Rows from block 2 of the text decoder, named by matrix and row number. Rows with one number belong to one neuron. Each number is 50 + 10 x the weight over its row's rms, rounded and kept within 0 to 99. All counts start at 0. After the name is the row's rms in percent of the matrix's.
# fc1: MLP up (decoder.blocks.2.mlp.fc1.weight, 1536x384), inputs 0-127
# fc2: MLP down (decoder.blocks.2.mlp.fc2.weight, 384x1536, transposed), outputs 0-127
fc1.1258 087:39 51 53 50 43 47 60 49 52 43 41 62 61 46 35 59 35 39 43 61 49 53 48 43 53 32 47 68 54 74 54 42 53 54 50 62 56 48 53 31 39 53 54 39 53 53 44 57 46 34 45 63 32 31 49 72 34 49 42 51 53 51 50 39 34 43 59 63 46 49 48 47 74 55 40 54 54 64 34 47 35 54 38 44 46 51 34 59 38 63 41 64 38 56 57 62 42 68 56 52 50 52 47 45 37 63 62 35 39 52 68 40 30 56 57 47 61 43 53 46 39 56 37 49 87 55 52 47
fc2.1258 091:50 52 56 56 59 32 68 51 41 66 58 34 39 35 52 46 71 59 62 36 49 53 63 49 35 49 49 50 42 54 37 63 50 42 52 54 56 55 58 69 59 61 60 50 61 44 61 32 50 38 46 49 65 59 62 28 64 58 37 44 50 52 46 68 47 57 45 34 60 41 47 68 50 34 44 43 59 32 29 61 66 33 55 46 51 49 65 66 43 42 50 43 57 44 49 47 50 54 60 51 58 49 48 47 49 44 51 41 51 33 48 67 59 50 63 60 48 60 55 46 43 40 53 36 37 41 42 38
fc1.1259 084:58 33 44 62 51 62 56 38 52 41 35 56 65 63 51 53 78 45 44 72 52 42 53 61 55 44 39 59 71 40 35 59 51 47 66 26 45 41 57 38 40 55 54 45 52 49 48 51 36 52 37 49 59 62 39 33 39 54 11 41 47 74 43 38 37 57 58 52 54 36 43 38 53 49 58 57 58 53 58 49 56 55 25 44 51 62 51 50 36 58 58 45 48 51 51 45 61 56 52 53 60 62 37 59 47 61 59 47 48 49 53 52 67 51 34 67 49 55 37 41 56 45 51 57 45 50 70 55
fc2.1259 086:48 54 47 51 43 67 60 47 34 55 61 32 44 64 51 37 34 58 52 61 38 46 53 58 58 56 40 54 71 64 48 50 66 38 41 43 16 45 46 44 59 49 47 51 48 40 38 35 47 57 53 57 63 48 47 48 46 41 66 56 31 66 37 56 61 46 60 54 45 57 57 53 62 40 35 47 44 53 40 27 33 51 45 61 56 44 51 46 47 46 43 52 37 63 57 64 72 53 57 40 65 49 45 56 45 69 46 49 58 54 39 49 52 50 47 49 58 64 48 46 57 33 41 52 72 63 40 54
fc1.1260 083:50 60 44 32 64 49 48 44 52 35 47 52 64 52 58 47 32 60 64 41 48 50 56 51 54 41 37 47 51 50 53 26 56 46 43 57 55 64 38 36 58 40 61 66 77 37 56 42 55 57 48 50 52 49 62 53 34 45 49 52 53 38 35 44 61 51 53 55 49 51 50 64 67 63 44 22 50 23 48 49 47 50 85 50 42 60 56 60 31 49 48 52 62 54 36 62 45 43 46 50 42 65 60 64 57 44 44 57 54 49 47 58 53 48 44 62 33 40 51 58 60 55 47 59 50 64 59 61
fc2.1260 083:61 42 54 46 37 63 43 43 55 62 62 55 62 56 52 61 73 57 47 41 37 45 38 57 60 51 59 50 53 55 56 39 38 62 44 46 68 42 42 57 56 67 60 47 48 65 42 49 50 50 63 53 67 57 49 55 51 44 60 76 50 39 43 46 33 63 36 44 40 48 45 52 51 42 55 51 34 57 59 56 51 58 70 62 19 59 57 51 53 68 47 53 70 53 46 56 64 41 52 50 45 68 39 42 44 28 46 52 56 41 62 62 46 55 38 55 58 43 44 61 41 42 40 38 44 29 61 59
fc1.1261 075:54 35 45 53 60 53 60 09 48 44 45 52 42 43 63 38 55 52 38 50 58 42 38 28 47 43 25 65 55 53 54 31 51 50 51 51 58 32 42 46 45 33 37 56 35 44 41 31 34 30 60 48 56 42 63 54 72 57 61 72 43 59 50 53 41 54 54 45 62 39 51 45 46 55 38 39 39 51 59 46 41 46 70 32 51 37 43 58 67 58 47 61 58 44 54 69 37 37 46 51 52 44 61 42 48 50 22 43 43 48 46 46 45 53 65 56 63 50 57 43 65 41 48 46 44 73 51 57
fc2.1261 081:42 49 65 31 27 36 58 51 55 48 34 63 43 47 54 50 38 45 54 59 56 50 41 57 50 44 44 41 28 52 47 69 45 35 47 41 53 64 47 57 49 48 33 57 51 54 59 59 58 61 50 48 52 47 48 39 56 48 55 57 59 56 50 45 57 41 52 53 43 65 53 61 54 36 57 65 59 74 49 42 47 50 44 62 56 57 55 62 56 46 34 57 48 53 52 38 64 53 52 53 42 62 52 53 44 61 71 39 30 48 28 65 38 53 51 47 40 52 65 44 60 46 66 57 39 52 49 46
fc1.1262 106:49 57 50 50 58 62 56 20 28 46 53 44 44 27 62 55 44 64 40 56 59 49 28 38 58 53 41 52 49 46 55 51 44 51 37 45 55 36 57 45 35 58 50 49 60 57 36 40 43 40 40 61 66 50 51 59 41 44 37 40 62 48 49 59 54 54 30 51 40 51 48 43 46 62 41 53 63 37 52 49 40 37 52 55 43 37 55 45 49 48 52 57 53 54 47 48 46 48 58 58 62 48 42 48 55 54 48 64 48 71 57 42 56 56 59 59 63 54 60 50 59 41 41 49 44 48 45 54
fc2.1262 115:41 41 40 53 47 41 30 61 39 47 54 61 52 65 44 59 56 56 48 42 60 54 54 49 46 35 40 46 60 51 52 46 29 70 41 49 55 56 53 66 53 45 59 64 49 29 55 46 52 42 33 50 53 78 46 49 52 52 55 47 55 52 69 49 57 82 38 48 40 33 61 48 36 55 36 40 60 59 51 44 43 80 58 51 32 34 52 54 53 30 77 58 47 52 41 45 37 69 47 34 38 48 34 36 47 55 53 51 42 38 44 44 54 45 45 50 36 34 43 45 49 44 52 65 64 54 47 49
fc1.1263 116:55 46 47 56 63 61 42 60 68 53 52 60 46 44 51 59 50 70 50 27 48 52 52 64 27 43 48 59 42 60 47 55 58 71 52 62 47 54 44 44 50 58 46 56 64 45 29 40 59 79 60 42 53 41 45 47 64 66 53 53 49 38 44 60 51 63 42 50 51 40 33 70 50 45 29 61 49 35 45 57 54 49 55 43 55 48 46 67 61 54 59 44 54 69 54 48 68 49 39 36 46 67 45 57 52 52 35 46 60 65 62 50 44 61 50 60 33 44 48 71 53 33 61 61 52 40 52 68
fc2.1263 115:51 66 48 47 51 49 45 51 41 51 47 55 50 52 45 60 65 57 34 52 69 40 59 56 48 53 54 46 31 35 61 58 49 69 53 57 65 38 65 58 48 45 47 25 75 44 43 52 50 63 32 54 43 51 46 35 77 48 58 50 56 47 49 56 54 61 45 38 81 52 61 39 53 54 57 47 48 42 51 51 63 32 62 60 55 41 62 61 50 46 45 41 44 34 33 22 39 70 41 58 54 66 56 51 60 46 55 49 42 51 49 44 66 68 40 51 47 57 65 42 48 46 54 57 51 55 47 47
fc1.1264 094:48 50 40 29 46 39 35 34 51 60 28 48 48 53 54 30 54 37 59 27 58 45 43 62 62 48 52 41 52 55 51 46 50 50 61 48 58 55 40 65 32 32 58 61 53 26 52 63 64 34 24 46 54 42 56 58 51 50 59 47 51 43 55 48 44 51 42 55 59 50 52 39 54 40 44 56 42 60 49 48 30 60 68 67 32 35 39 47 51 48 57 56 51 46 49 54 50 38 37 28 44 51 56 58 62 40 56 58 61 60 48 40 66 60 56 57 38 53 21 42 46 27 64 45 59 49 43 33
fc2.1264 089:53 52 46 59 53 45 31 42 34 53 57 41 67 49 49 38 35 56 54 53 56 52 39 75 46 44 63 32 58 49 53 46 36 33 49 55 42 52 50 47 41 41 77 56 64 72 43 59 41 47 45 44 39 43 54 54 68 52 54 54 34 43 35 50 56 38 66 50 45 50 45 51 47 64 44 70 45 41 63 51 63 52 46 56 44 61 50 42 49 45 43 34 49 49 66 43 62 62 44 42 51 54 49 50 52 57 58 55 71 39 57 52 50 52 24 46 37 66 54 27 53 53 38 36 43 59 50 54
fc1.1265 107:63 54 44 42 33 66 47 49 46 56 51 57 34 52 45 42 40 78 48 41 52 55 51 52 45 38 43 54 55 70 65 57 39 43 56 47 52 54 36 40 43 08 29 46 47 35 56 56 52 44 65 61 54 31 44 51 51 40 52 42 53 62 44 29 64 32 49 52 47 61 53 52 47 46 51 54 52 24 31 67 60 36 41 47 45 52 45 68 53 39 56 51 51 58 51 57 44 39 40 48 47 43 55 43 58 45 56 50 55 70 42 54 38 53 48 60 39 42 53 48 38 55 54 50 59 46 53 65
fc2.1265 105:60 39 43 55 43 39 57 34 51 48 51 43 40 52 43 47 63 45 41 45 54 56 55 47 48 36 42 42 56 55 54 38 59 40 61 23 71 50 45 53 55 50 45 43 48 58 60 56 44 69 48 44 59 59 55 48 41 54 64 39 35 56 33 52 50 52 35 54 39 78 53 54 50 54 49 60 61 51 68 54 56 35 50 56 43 47 53 50 57 59 43 56 54 61 56 62 45 63 46 52 30 52 36 61 37 57 43 41 45 62 56 52 50 45 49 56 50 29 40 54 45 38 42 58 43 70 50 67
fc1.1266 081:43 49 50 42 47 44 55 49 43 47 35 68 65 38 69 42 45 47 49 36 58 52 58 41 42 40 70 48 59 48 44 52 28 53 48 29 36 51 54 50 48 63 49 50 47 62 60 43 42 42 48 40 63 50 45 50 42 63 52 41 55 55 49 54 45 52 53 44 36 37 57 51 56 60 32 46 51 60 51 36 46 44 69 44 59 37 60 37 49 69 42 34 59 48 41 32 31 51 59 43 62 59 55 44 29 55 55 59 58 43 52 54 37 68 53 56 46 40 68 61 54 58 42 41 55 68 53 46
fc2.1266 088:59 37 60 45 60 52 58 45 46 52 39 36 69 62 49 49 73 57 38 57 58 54 55 51 39 47 41 62 45 35 30 47 47 47 57 51 43 51 62 57 18 46 42 61 67 55 60 48 65 58 33 59 40 30 41 50 48 38 48 46 42 45 38 52 55 50 50 46 42 43 46 35 48 62 57 52 58 56 33 43 59 47 47 61 78 54 52 48 51 58 50 43 40 40 54 51 48 56 51 68 47 46 55 49 37 51 48 65 48 42 58 50 43 54 31 49 50 48 39 57 48 70 64 45 37 48 42 54
fc1.1267 075:58 51 22 43 55 58 61 62 62 48 69 50 55 60 34 53 53 58 49 62 41 70 31 50 55 53 45 39 50 37 43 53 56 46 50 43 57 49 40 60 41 44 41 60 48 49 45 55 50 46 52 53 47 44 45 40 40 53 52 40 41 63 40 64 38 55 63 31 49 34 46 44 46 54 51 52 54 56 60 68 39 41 57 46 33 52 43 61 45 47 45 47 31 67 43 42 43 36 50 53 48 75 38 42 22 50 53 47 50 57 55 43 46 46 45 44 44 53 28 37 39 42 48 46 37 59 39 51
fc2.1267 085:45 39 52 65 58 51 50 47 66 55 35 45 60 68 53 26 58 49 69 48 40 47 52 48 47 31 58 60 46 51 49 42 57 49 45 56 30 46 51 46 41 37 62 61 51 29 39 51 63 49 49 49 51 66 57 34 39 57 65 51 46 58 33 45 45 63 60 40 55 38 52 57 52 45 53 72 64 51 46 50 66 47 45 70 43 55 44 53 45 36 52 67 46 62 52 43 56 57 56 62 41 48 70 59 40 57 38 49 60 44 52 48 49 48 44 45 69 59 60 68 43 48 49 47 44 50 48 37
fc1.1268 081:40 60 50 45 55 53 53 57 54 78 37 54 49 51 45 68 45 48 48 61 54 51 38 56 53 36 31 41 56 58 62 49 75 55 40 60 50 73 63 55 49 51 39 61 52 51 56 62 45 58 51 49 33 53 34 62 28 36 58 63 50 63 70 56 40 68 54 58 68 54 57 55 49 49 40 61 52 65 40 57 54 57 54 49 64 51 52 49 46 33 37 67 47 62 54 44 44 57 60 53 57 57 40 46 46 52 57 32 54 66 46 56 53 45 55 46 56 40 64 41 43 63 27 38 49 43 57 66
fc2.1268 080:66 52 46 56 40 56 38 46 59 49 42 51 45 47 66 52 51 58 36 37 58 47 41 63 52 37 37 44 49 36 45 66 50 57 40 57 60 46 49 31 47 63 56 47 51 61 73 54 53 41 22 39 50 58 43 55 46 69 53 37 58 63 58 41 33 54 47 36 62 49 34 47 48 50 53 46 44 54 58 34 54 37 41 35 46 57 32 60 45 31 40 41 42 52 58 42 45 64 39 28 51 45 65 42 27 36 62 79 50 59 68 61 44 51 45 39 34 60 37 69 56 48 56 37 47 47 38 46
fc1.1269 111:55 70 53 47 55 49 34 43 45 68 39 29 44 45 43 43 38 33 67 29 49 70 44 52 50 48 59 37 55 48 39 35 57 38 62 55 54 50 41 46 50 65 56 56 63 45 57 44 38 27 75 42 52 45 45 51 38 48 58 44 49 56 56 42 48 58 47 33 50 30 42 28 49 53 45 59 47 54 36 51 55 41 41 51 21 39 47 47 57 53 53 52 47 48 51 42 46 40 53 40 51 55 63 45 57 53 46 49 53 46 38 51 37 50 62 45 50 39 53 79 50 65 49 55 48 45 57 66
fc2.1269 114:51 47 57 34 52 45 53 30 46 40 62 53 35 40 45 51 57 49 28 45 45 43 56 46 31 51 62 59 23 51 53 55 53 52 44 47 69 51 60 36 39 47 46 53 51 55 41 43 46 40 62 44 54 60 50 47 53 44 55 51 38 53 45 45 59 48 16 60 63 49 41 38 52 51 51 47 56 56 55 43 66 32 63 67 43 42 45 55 46 46 49 65 46 64 41 52 35 48 52 50 50 53 55 53 61 55 40 45 59 69 46 51 59 51 57 42 41 64 43 70 45 57 66 66 34 36 53 60
fc1.1270 088:39 64 61 42 62 73 52 56 39 38 58 52 39 51 57 50 45 67 53 43 45 44 55 38 37 46 48 42 51 39 53 41 37 47 53 50 79 52 40 55 60 48 47 40 53 45 51 51 43 51 50 54 46 51 35 51 36 52 52 52 44 77 54 50 46 48 62 43 57 49 70 45 57 64 49 49 41 53 49 62 37 39 49 50 45 46 24 44 42 65 50 57 51 64 48 45 51 45 48 53 52 51 74 51 47 61 34 24 46 48 49 46 68 31 65 48 49 62 70 45 49 40 53 54 59 42 67 62
fc2.1270 088:58 62 42 50 24 54 49 39 35 65 32 44 44 59 50 64 46 41 48 53 46 71 47 49 58 60 32 59 39 62 44 47 32 57 62 42 45 31 47 39 57 56 47 31 52 48 60 69 42 36 43 44 53 50 59 51 40 67 41 70 56 35 47 55 50 62 36 47 27 49 45 53 43 37 47 36 38 52 34 41 35 47 60 30 52 74 50 45 40 43 34 36 56 43 55 59 66 50 58 61 49 55 49 63 35 59 59 48 46 72 46 61 26 54 33 43 43 61 50 39 46 54 44 60 53 47 29 44
fc1.1271 107:53 52 62 61 70 58 49 48 43 51 54 57 47 45 76 58 51 60 50 55 62 50 52 50 49 46 47 43 69 64 60 69 40 45 53 56 44 44 60 43 60 55 49 48 48 62 54 44 30 62 43 47 51 48 65 49 41 41 51 43 43 37 65 56 43 47 54 52 66 53 46 42 58 64 67 49 59 47 35 49 49 54 37 44 47 50 54 68 57 38 56 62 50 48 54 49 25 45 48 41 63 54 31 52 42 60 33 65 38 61 56 47 49 56 33 41 44 63 55 51 52 55 43 60 58 42 12 41
fc2.1271 113:68 60 49 44 37 47 46 51 34 53 46 59 68 38 41 60 46 48 51 40 37 30 51 58 41 59 48 30 70 36 39 51 47 34 54 59 35 36 45 40 47 47 55 58 41 53 42 50 70 47 39 57 38 40 45 43 52 52 35 54 52 38 33 55 54 41 52 24 42 48 54 44 61 57 59 32 44 44 24 41 64 51 48 62 55 47 49 54 24 54 42 50 65 44 45 56 45 55 79 44 53 48 51 49 61 52 53 41 65 28 31 54 52 44 47 27 58 52 57 38 34 54 48 51 55 60 53 43
fc1.1272 081:50 37 47 37 50 38 46 59 57 35 41 60 56 43 60 47 42 52 41 33 58 36 56 60 62 55 56 50 39 45 27 42 40 66 50 50 58 38 61 52 44 42 44 44 43 44 57 55 36 66 46 76 47 52 33 54 48 54 45 43 42 40 46 49 48 29 68 56 51 59 60 66 42 56 58 39 30 34 64 51 33 34 45 34 30 41 48 60 71 54 49 40 44 44 69 69 42 59 60 60 46 39 43 53 35 55 43 55 70 46 34 46 46 45 50 68 43 47 61 38 45 36 46 63 49 38 32 79
fc2.1272 085:17 61 53 62 46 56 54 58 61 55 63 44 48 47 59 40 65 51 26 45 53 60 55 50 39 46 56 39 48 69 56 45 64 46 33 42 60 59 58 58 46 54 47 64 51 46 50 33 66 56 49 49 53 38 48 50 49 61 43 68 42 68 58 52 59 65 60 43 70 52 53 35 42 52 49 53 55 56 64 39 61 52 48 41 44 48 61 51 56 31 59 46 53 55 71 47 69 67 59 49 54 46 64 59 67 51 58 47 62 42 55 47 49 54 49 54 56 50 47 48 46 51 53 48 45 49 41 43
fc1.1273 109:56 62 54 49 45 43 54 26 41 57 29 63 55 51 48 40 62 37 50 56 70 58 60 50 67 50 51 60 58 53 39 56 53 45 40 41 74 38 48 53 65 65 38 42 52 47 46 53 47 53 38 52 73 50 45 42 40 37 54 47 55 58 57 46 57 53 37 49 52 49 56 36 57 69 58 52 41 61 53 42 32 58 61 50 50 52 62 66 61 45 54 40 50 44 60 44 47 53 62 60 57 44 41 65 39 80 42 32 32 58 45 43 59 49 41 73 57 64 54 38 53 40 49 51 53 56 45 65
fc2.1273 109:52 38 48 37 53 37 49 37 58 53 50 60 49 51 62 33 53 66 40 60 64 66 30 34 49 59 34 44 44 37 47 28 45 66 47 25 48 52 35 46 58 55 46 49 35 83 41 55 39 54 52 43 65 52 43 45 46 42 42 49 53 52 51 48 43 57 48 47 43 40 49 47 47 59 64 44 55 43 55 52 48 38 60 61 67 69 60 51 44 47 48 34 32 48 46 55 41 48 49 69 46 56 58 48 51 48 55 64 61 44 41 34 54 46 46 65 58 38 37 50 43 48 51 45 32 51 53 54
fc1.1274 091:47 15 46 49 39 66 68 36 53 56 58 48 53 44 63 39 39 52 62 24 42 54 34 72 38 36 50 41 70 46 59 55 52 50 54 46 54 71 59 46 58 50 47 40 52 36 39 52 49 46 52 56 35 70 54 41 43 54 41 58 54 52 45 37 50 57 58 51 45 51 54 44 43 63 53 62 45 55 34 39 33 59 41 55 51 52 48 45 61 52 51 59 58 55 51 45 50 56 41 32 50 49 57 54 58 54 46 62 48 41 54 39 48 52 49 29 29 46 51 47 40 66 49 70 70 59 62 37
fc2.1274 096:33 57 54 41 59 42 44 40 46 59 57 48 44 43 46 43 50 34 29 60 57 56 59 50 72 55 51 48 44 53 40 58 50 37 40 60 62 41 56 49 53 26 44 56 48 39 45 45 52 48 56 72 56 37 36 64 47 41 56 51 40 39 51 56 47 48 55 46 55 33 39 48 48 52 60 48 50 41 68 49 59 50 39 35 41 66 44 41 57 50 41 45 55 55 31 54 55 44 57 46 33 44 57 56 57 46 50 44 51 55 36 49 58 55 40 51 43 50 55 65 50 38 36 37 40 46 74 56
fc1.1275 114:44 54 58 51 45 51 25 50 50 23 45 42 61 61 57 20 48 47 49 57 46 71 42 53 54 44 57 62 38 34 47 34 53 47 45 57 47 49 31 45 51 50 47 49 47 53 53 46 31 49 48 50 50 53 46 53 55 46 53 54 46 51 65 42 51 45 53 43 74 49 55 49 43 44 30 53 63 42 48 58 56 56 51 46 43 51 64 53 65 53 57 62 59 40 63 45 66 59 53 36 38 36 68 38 64 47 51 45 45 22 46 46 38 40 52 64 53 55 50 53 58 47 36 40 51 51 49 44
fc2.1275 104:42 49 53 40 57 40 35 63 74 54 56 58 37 59 45 54 59 57 54 55 73 57 51 51 60 49 47 47 68 58 44 40 50 53 50 62 49 56 42 60 58 52 49 48 46 50 41 53 55 43 61 63 48 51 42 54 64 62 42 67 45 52 55 62 53 65 74 56 49 23 54 40 40 58 39 44 51 44 50 47 68 30 44 52 61 60 56 42 39 34 50 39 51 49 56 45 59 46 50 47 45 53 65 48 39 51 55 55 53 41 44 49 37 45 45 71 53 60 49 51 64 38 57 55 62 59 66 53
fc1.1276 099:55 47 44 49 40 44 59 45 52 17 62 59 20 39 49 35 53 55 53 37 64 36 53 46 52 36 56 45 55 61 52 52 55 47 58 52 45 38 72 39 53 62 51 55 60 40 42 55 60 67 52 68 67 55 68 55 51 58 55 42 50 42 38 50 57 51 50 43 66 48 57 50 48 45 51 51 31 58 68 50 45 44 38 55 39 54 37 44 25 46 60 47 43 58 53 54 49 60 65 42 43 32 52 28 68 47 53 49 57 44 44 65 55 52 54 46 36 39 48 65 46 73 53 46 79 62 45 28
fc2.1276 092:36 55 36 61 43 47 39 51 38 68 43 65 71 46 33 47 53 60 70 22 41 51 40 44 45 49 37 46 36 40 82 55 46 45 57 44 47 31 44 60 57 34 42 46 39 60 53 44 53 34 50 55 41 58 43 65 60 38 73 48 44 37 42 27 60 53 57 44 43 60 49 62 62 43 68 42 71 53 58 52 55 73 65 39 57 53 33 61 42 52 53 69 64 51 56 54 47 56 45 66 47 47 50 55 49 60 37 30 62 49 55 32 41 49 50 45 43 56 53 71 49 74 40 38 54 44 46 64
fc1.1277 091:62 55 58 51 43 69 62 51 38 32 43 51 44 51 63 54 57 37 59 64 48 63 54 59 46 41 50 52 48 64 53 46 61 21 56 65 51 48 46 65 72 49 18 61 24 48 46 54 46 50 40 47 75 55 47 50 42 50 63 35 56 69 46 53 46 40 48 58 42 65 49 66 64 35 49 27 60 57 51 62 44 34 56 38 52 66 43 76 64 57 44 47 44 49 42 41 58 45 49 66 46 48 78 51 46 57 40 43 41 41 48 53 58 54 49 48 56 70 42 25 62 50 49 58 64 63 44 55
fc2.1277 092:61 36 43 42 43 35 40 58 34 35 45 26 60 74 45 43 43 46 55 46 43 51 51 49 36 61 49 55 53 62 63 55 40 63 54 60 64 53 54 45 36 42 59 48 55 37 43 48 69 39 55 38 44 48 47 50 56 28 53 45 68 42 48 53 53 41 46 48 48 57 46 48 53 62 49 48 31 56 42 58 37 68 48 52 46 49 53 66 65 43 46 39 64 50 49 64 58 51 31 43 43 34 40 51 40 59 69 56 62 42 54 57 48 57 59 64 49 67 33 53 53 53 49 64 39 47 32 35
fc1.1278 083:75 55 55 55 63 63 42 43 51 41 64 56 42 50 54 52 52 56 30 39 43 49 47 24 50 24 53 49 47 38 55 50 37 42 31 76 56 36 31 36 34 62 56 51 56 51 42 42 61 53 62 63 60 73 58 75 40 47 58 45 53 62 42 51 41 64 69 34 46 53 47 52 53 58 50 47 61 45 53 43 39 51 54 53 56 60 61 80 58 49 53 49 45 42 53 44 65 53 62 22 53 54 44 36 58 44 55 50 37 58 57 51 51 49 52 64 54 54 59 68 63 41 63 66 44 56 38 39
fc2.1278 094:39 52 52 68 57 48 60 46 34 48 48 52 57 42 57 60 62 52 48 50 56 42 55 40 78 38 43 46 56 54 47 55 47 62 67 50 53 64 68 47 40 57 44 43 53 55 34 50 41 36 61 42 43 57 54 56 45 56 47 42 44 55 44 50 57 46 58 50 44 65 61 35 43 53 50 55 41 43 52 45 22 44 64 54 49 65 50 56 61 50 41 45 60 62 48 54 47 40 56 56 37 55 37 54 29 32 26 49 55 48 47 39 63 55 67 51 45 50 43 38 30 44 58 43 55 40 45 31
fc1.1279 099:54 55 46 60 50 63 57 44 57 58 51 50 44 51 35 44 60 66 59 44 49 47 39 71 55 65 48 41 46 64 38 48 42 68 64 33 52 39 55 72 56 33 34 63 42 37 55 25 48 49 37 52 57 46 60 57 36 52 47 34 33 43 42 52 54 49 64 45 33 32 51 37 46 54 61 39 46 63 53 59 52 55 56 52 28 50 42 38 59 45 45 60 52 52 64 51 50 44 46 65 40 53 60 49 52 54 58 59 48 44 49 46 59 41 64 46 57 37 58 49 26 51 41 58 46 56 38 37
fc2.1279 102:61 29 48 59 37 49 59 46 55 71 48 57 47 54 58 69 67 44 52 46 41 48 50 37 73 57 47 45 53 46 42 36 35 54 64 57 60 56 44 53 59 57 50 63 60 51 52 52 45 66 58 40 33 59 52 58 46 50 51 47 35 39 51 52 71 53 38 59 49 26 46 52 59 47 46 46 52 67 50 56 50 61 30 41 46 42 45 37 43 43 36 68 42 56 47 21 58 41 43 23 42 46 60 65 57 58 50 40 47 55 42 53 56 59 48 53 35 45 48 55 60 53 51 55 54 44 41 45
fc1.1280 114:37 46 51 57 53 30 53 33 58 43 52 47 46 56 38 50 43 51 50 55 45 60 40 45 38 46 50 42 51 33 43 50 28 56 30 65 59 39 55 56 44 48 53 57 46 43 63 61 62 41 51 46 48 38 65 48 55 58 46 50 60 47 51 48 47 51 41 56 70 54 49 37 60 46 42 53 56 46 56 38 57 60 59 51 61 55 47 42 56 47 53 61 44 37 51 57 65 43 67 57 55 39 68 53 75 53 38 50 47 35 47 50 60 46 58 51 74 53 32 47 49 57 51 53 51 34 56 54
fc2.1280 108:62 58 37 54 41 54 50 63 54 39 47 58 60 51 46 27 59 61 61 46 41 65 54 52 55 54 51 45 61 48 63 53 62 39 47 42 60 65 52 53 67 53 54 58 43 44 60 57 35 65 70 59 60 59 58 54 44 52 41 36 38 28 53 82 56 53 47 59 64 28 53 75 44 56 62 52 62 56 32 60 47 59 65 61 47 41 63 46 46 45 59 38 50 44 56 58 56 48 47 70 53 32 51 56 59 41 57 42 64 57 45 61 48 47 39 46 49 61 45 58 40 49 32 44 55 49 48 53
fc1.1281 119:78 48 56 44 60 55 36 54 56 52 54 50 58 45 59 43 37 57 44 51 56 58 63 42 50 35 43 50 51 44 48 71 61 70 43 53 47 49 23 30 45 36 54 46 31 51 49 56 47 64 52 53 35 39 49 53 43 72 35 69 50 52 74 55 35 35 55 49 52 45 43 60 65 40 49 60 57 46 38 52 36 54 47 36 54 30 41 57 31 71 33 66 39 68 38 37 37 48 36 41 66 47 45 69 72 61 57 60 50 49 53 50 41 39 55 42 38 54 36 45 42 56 56 40 58 64 44 43
fc2.1281 118:50 44 46 46 53 40 53 44 51 47 46 45 64 59 51 57 71 54 31 54 42 36 57 65 29 46 35 28 61 50 48 43 51 57 45 48 63 41 56 56 37 34 72 55 55 49 52 65 43 48 51 35 70 40 58 51 47 55 53 41 64 42 40 33 52 55 45 56 56 44 64 81 52 58 45 56 35 61 42 40 47 44 29 33 44 41 40 45 54 45 46 43 50 38 51 52 55 60 70 51 51 59 67 50 69 55 47 26 43 63 40 54 41 44 68 47 64 43 40 43 50 56 40 60 42 44 60 55
fc1.1282 095:43 60 37 52 39 52 65 51 40 48 62 31 40 45 43 51 54 75 46 59 33 55 49 42 37 43 54 61 38 46 61 52 64 47 59 44 29 49 48 52 28 46 65 50 59 55 35 29 53 48 46 63 60 53 50 53 55 53 68 55 34 52 36 47 50 46 61 57 47 67 52 58 60 37 57 30 39 50 48 56 56 42 64 50 56 50 52 67 40 49 47 58 44 29 61 50 39 40 44 61 52 40 52 31 64 51 60 36 52 57 48 40 48 62 46 28 55 85 62 56 52 56 57 51 59 45 76 49
fc2.1282 103:39 46 50 55 44 56 46 56 53 52 47 39 50 49 45 43 45 46 47 58 50 48 46 56 67 26 47 39 47 61 49 63 61 62 45 26 49 39 38 49 41 58 49 28 55 59 64 51 44 56 29 74 40 44 46 48 65 57 47 39 52 43 51 42 57 56 63 36 61 51 43 50 45 25 35 52 46 39 40 44 44 63 55 47 55 62 46 52 54 56 64 64 62 48 39 53 68 37 61 41 37 45 57 48 66 52 54 59 47 70 47 40 32 61 35 47 45 56 33 59 39 52 37 55 59 47 71 55
fc1.1283 091:52 49 35 66 55 65 57 38 72 36 46 49 34 47 58 55 46 54 52 46 57 58 48 51 53 41 56 45 65 51 50 30 40 58 53 54 41 39 36 66 59 57 46 56 60 40 50 44 48 46 52 41 53 52 33 51 50 56 48 54 47 50 44 53 54 44 54 44 47 63 48 42 31 32 51 67 39 68 53 67 35 56 67 43 55 56 48 51 56 61 55 37 59 45 47 55 58 46 50 43 28 60 53 55 47 39 46 36 55 46 44 50 27 38 40 51 54 60 59 58 55 51 45 50 52 33 64 31
fc2.1283 098:35 52 58 55 56 45 58 57 43 48 55 58 51 44 66 62 37 48 44 55 42 46 40 39 67 62 51 60 64 40 54 56 52 45 45 46 50 34 61 40 53 42 54 34 36 31 65 59 49 59 47 51 66 55 32 40 80 51 45 41 71 56 68 32 55 61 42 60 69 49 47 51 72 56 50 45 50 37 63 45 49 49 57 48 64 44 55 57 46 46 44 58 51 55 56 46 65 54 40 81 27 56 54 41 50 49 56 57 36 43 47 49 31 54 73 59 38 59 54 61 53 46 51 46 63 55 56 52
fc1.1284 088:41 40 44 33 64 38 48 48 54 47 37 52 52 52 45 66 62 40 54 57 48 58 57 63 43 53 50 65 64 67 52 52 52 42 53 66 46 51 46 52 53 36 56 51 51 64 65 42 46 40 52 55 46 65 35 50 48 60 38 43 58 54 43 54 60 35 49 56 81 41 35 43 44 66 43 41 43 54 45 51 58 62 58 39 50 52 63 46 57 50 58 42 29 60 57 56 47 42 57 63 49 41 43 58 41 44 27 43 51 40 55 50 37 36 55 58 38 64 55 54 53 57 57 46 46 43 61 52
fc2.1284 087:44 46 47 40 58 52 51 58 50 35 58 56 48 56 31 54 63 51 37 42 40 56 35 61 49 46 57 55 73 66 60 49 35 44 40 52 70 70 47 41 20 63 58 47 35 47 49 46 31 18 46 47 18 44 62 47 63 49 66 58 64 59 42 57 45 45 52 55 54 56 60 52 49 49 45 62 44 47 60 47 60 60 47 40 57 57 63 38 48 22 59 56 47 56 40 54 41 47 52 50 34 35 45 49 50 50 40 65 57 42 51 38 50 74 48 66 31 46 32 62 54 43 39 49 33 45 55 41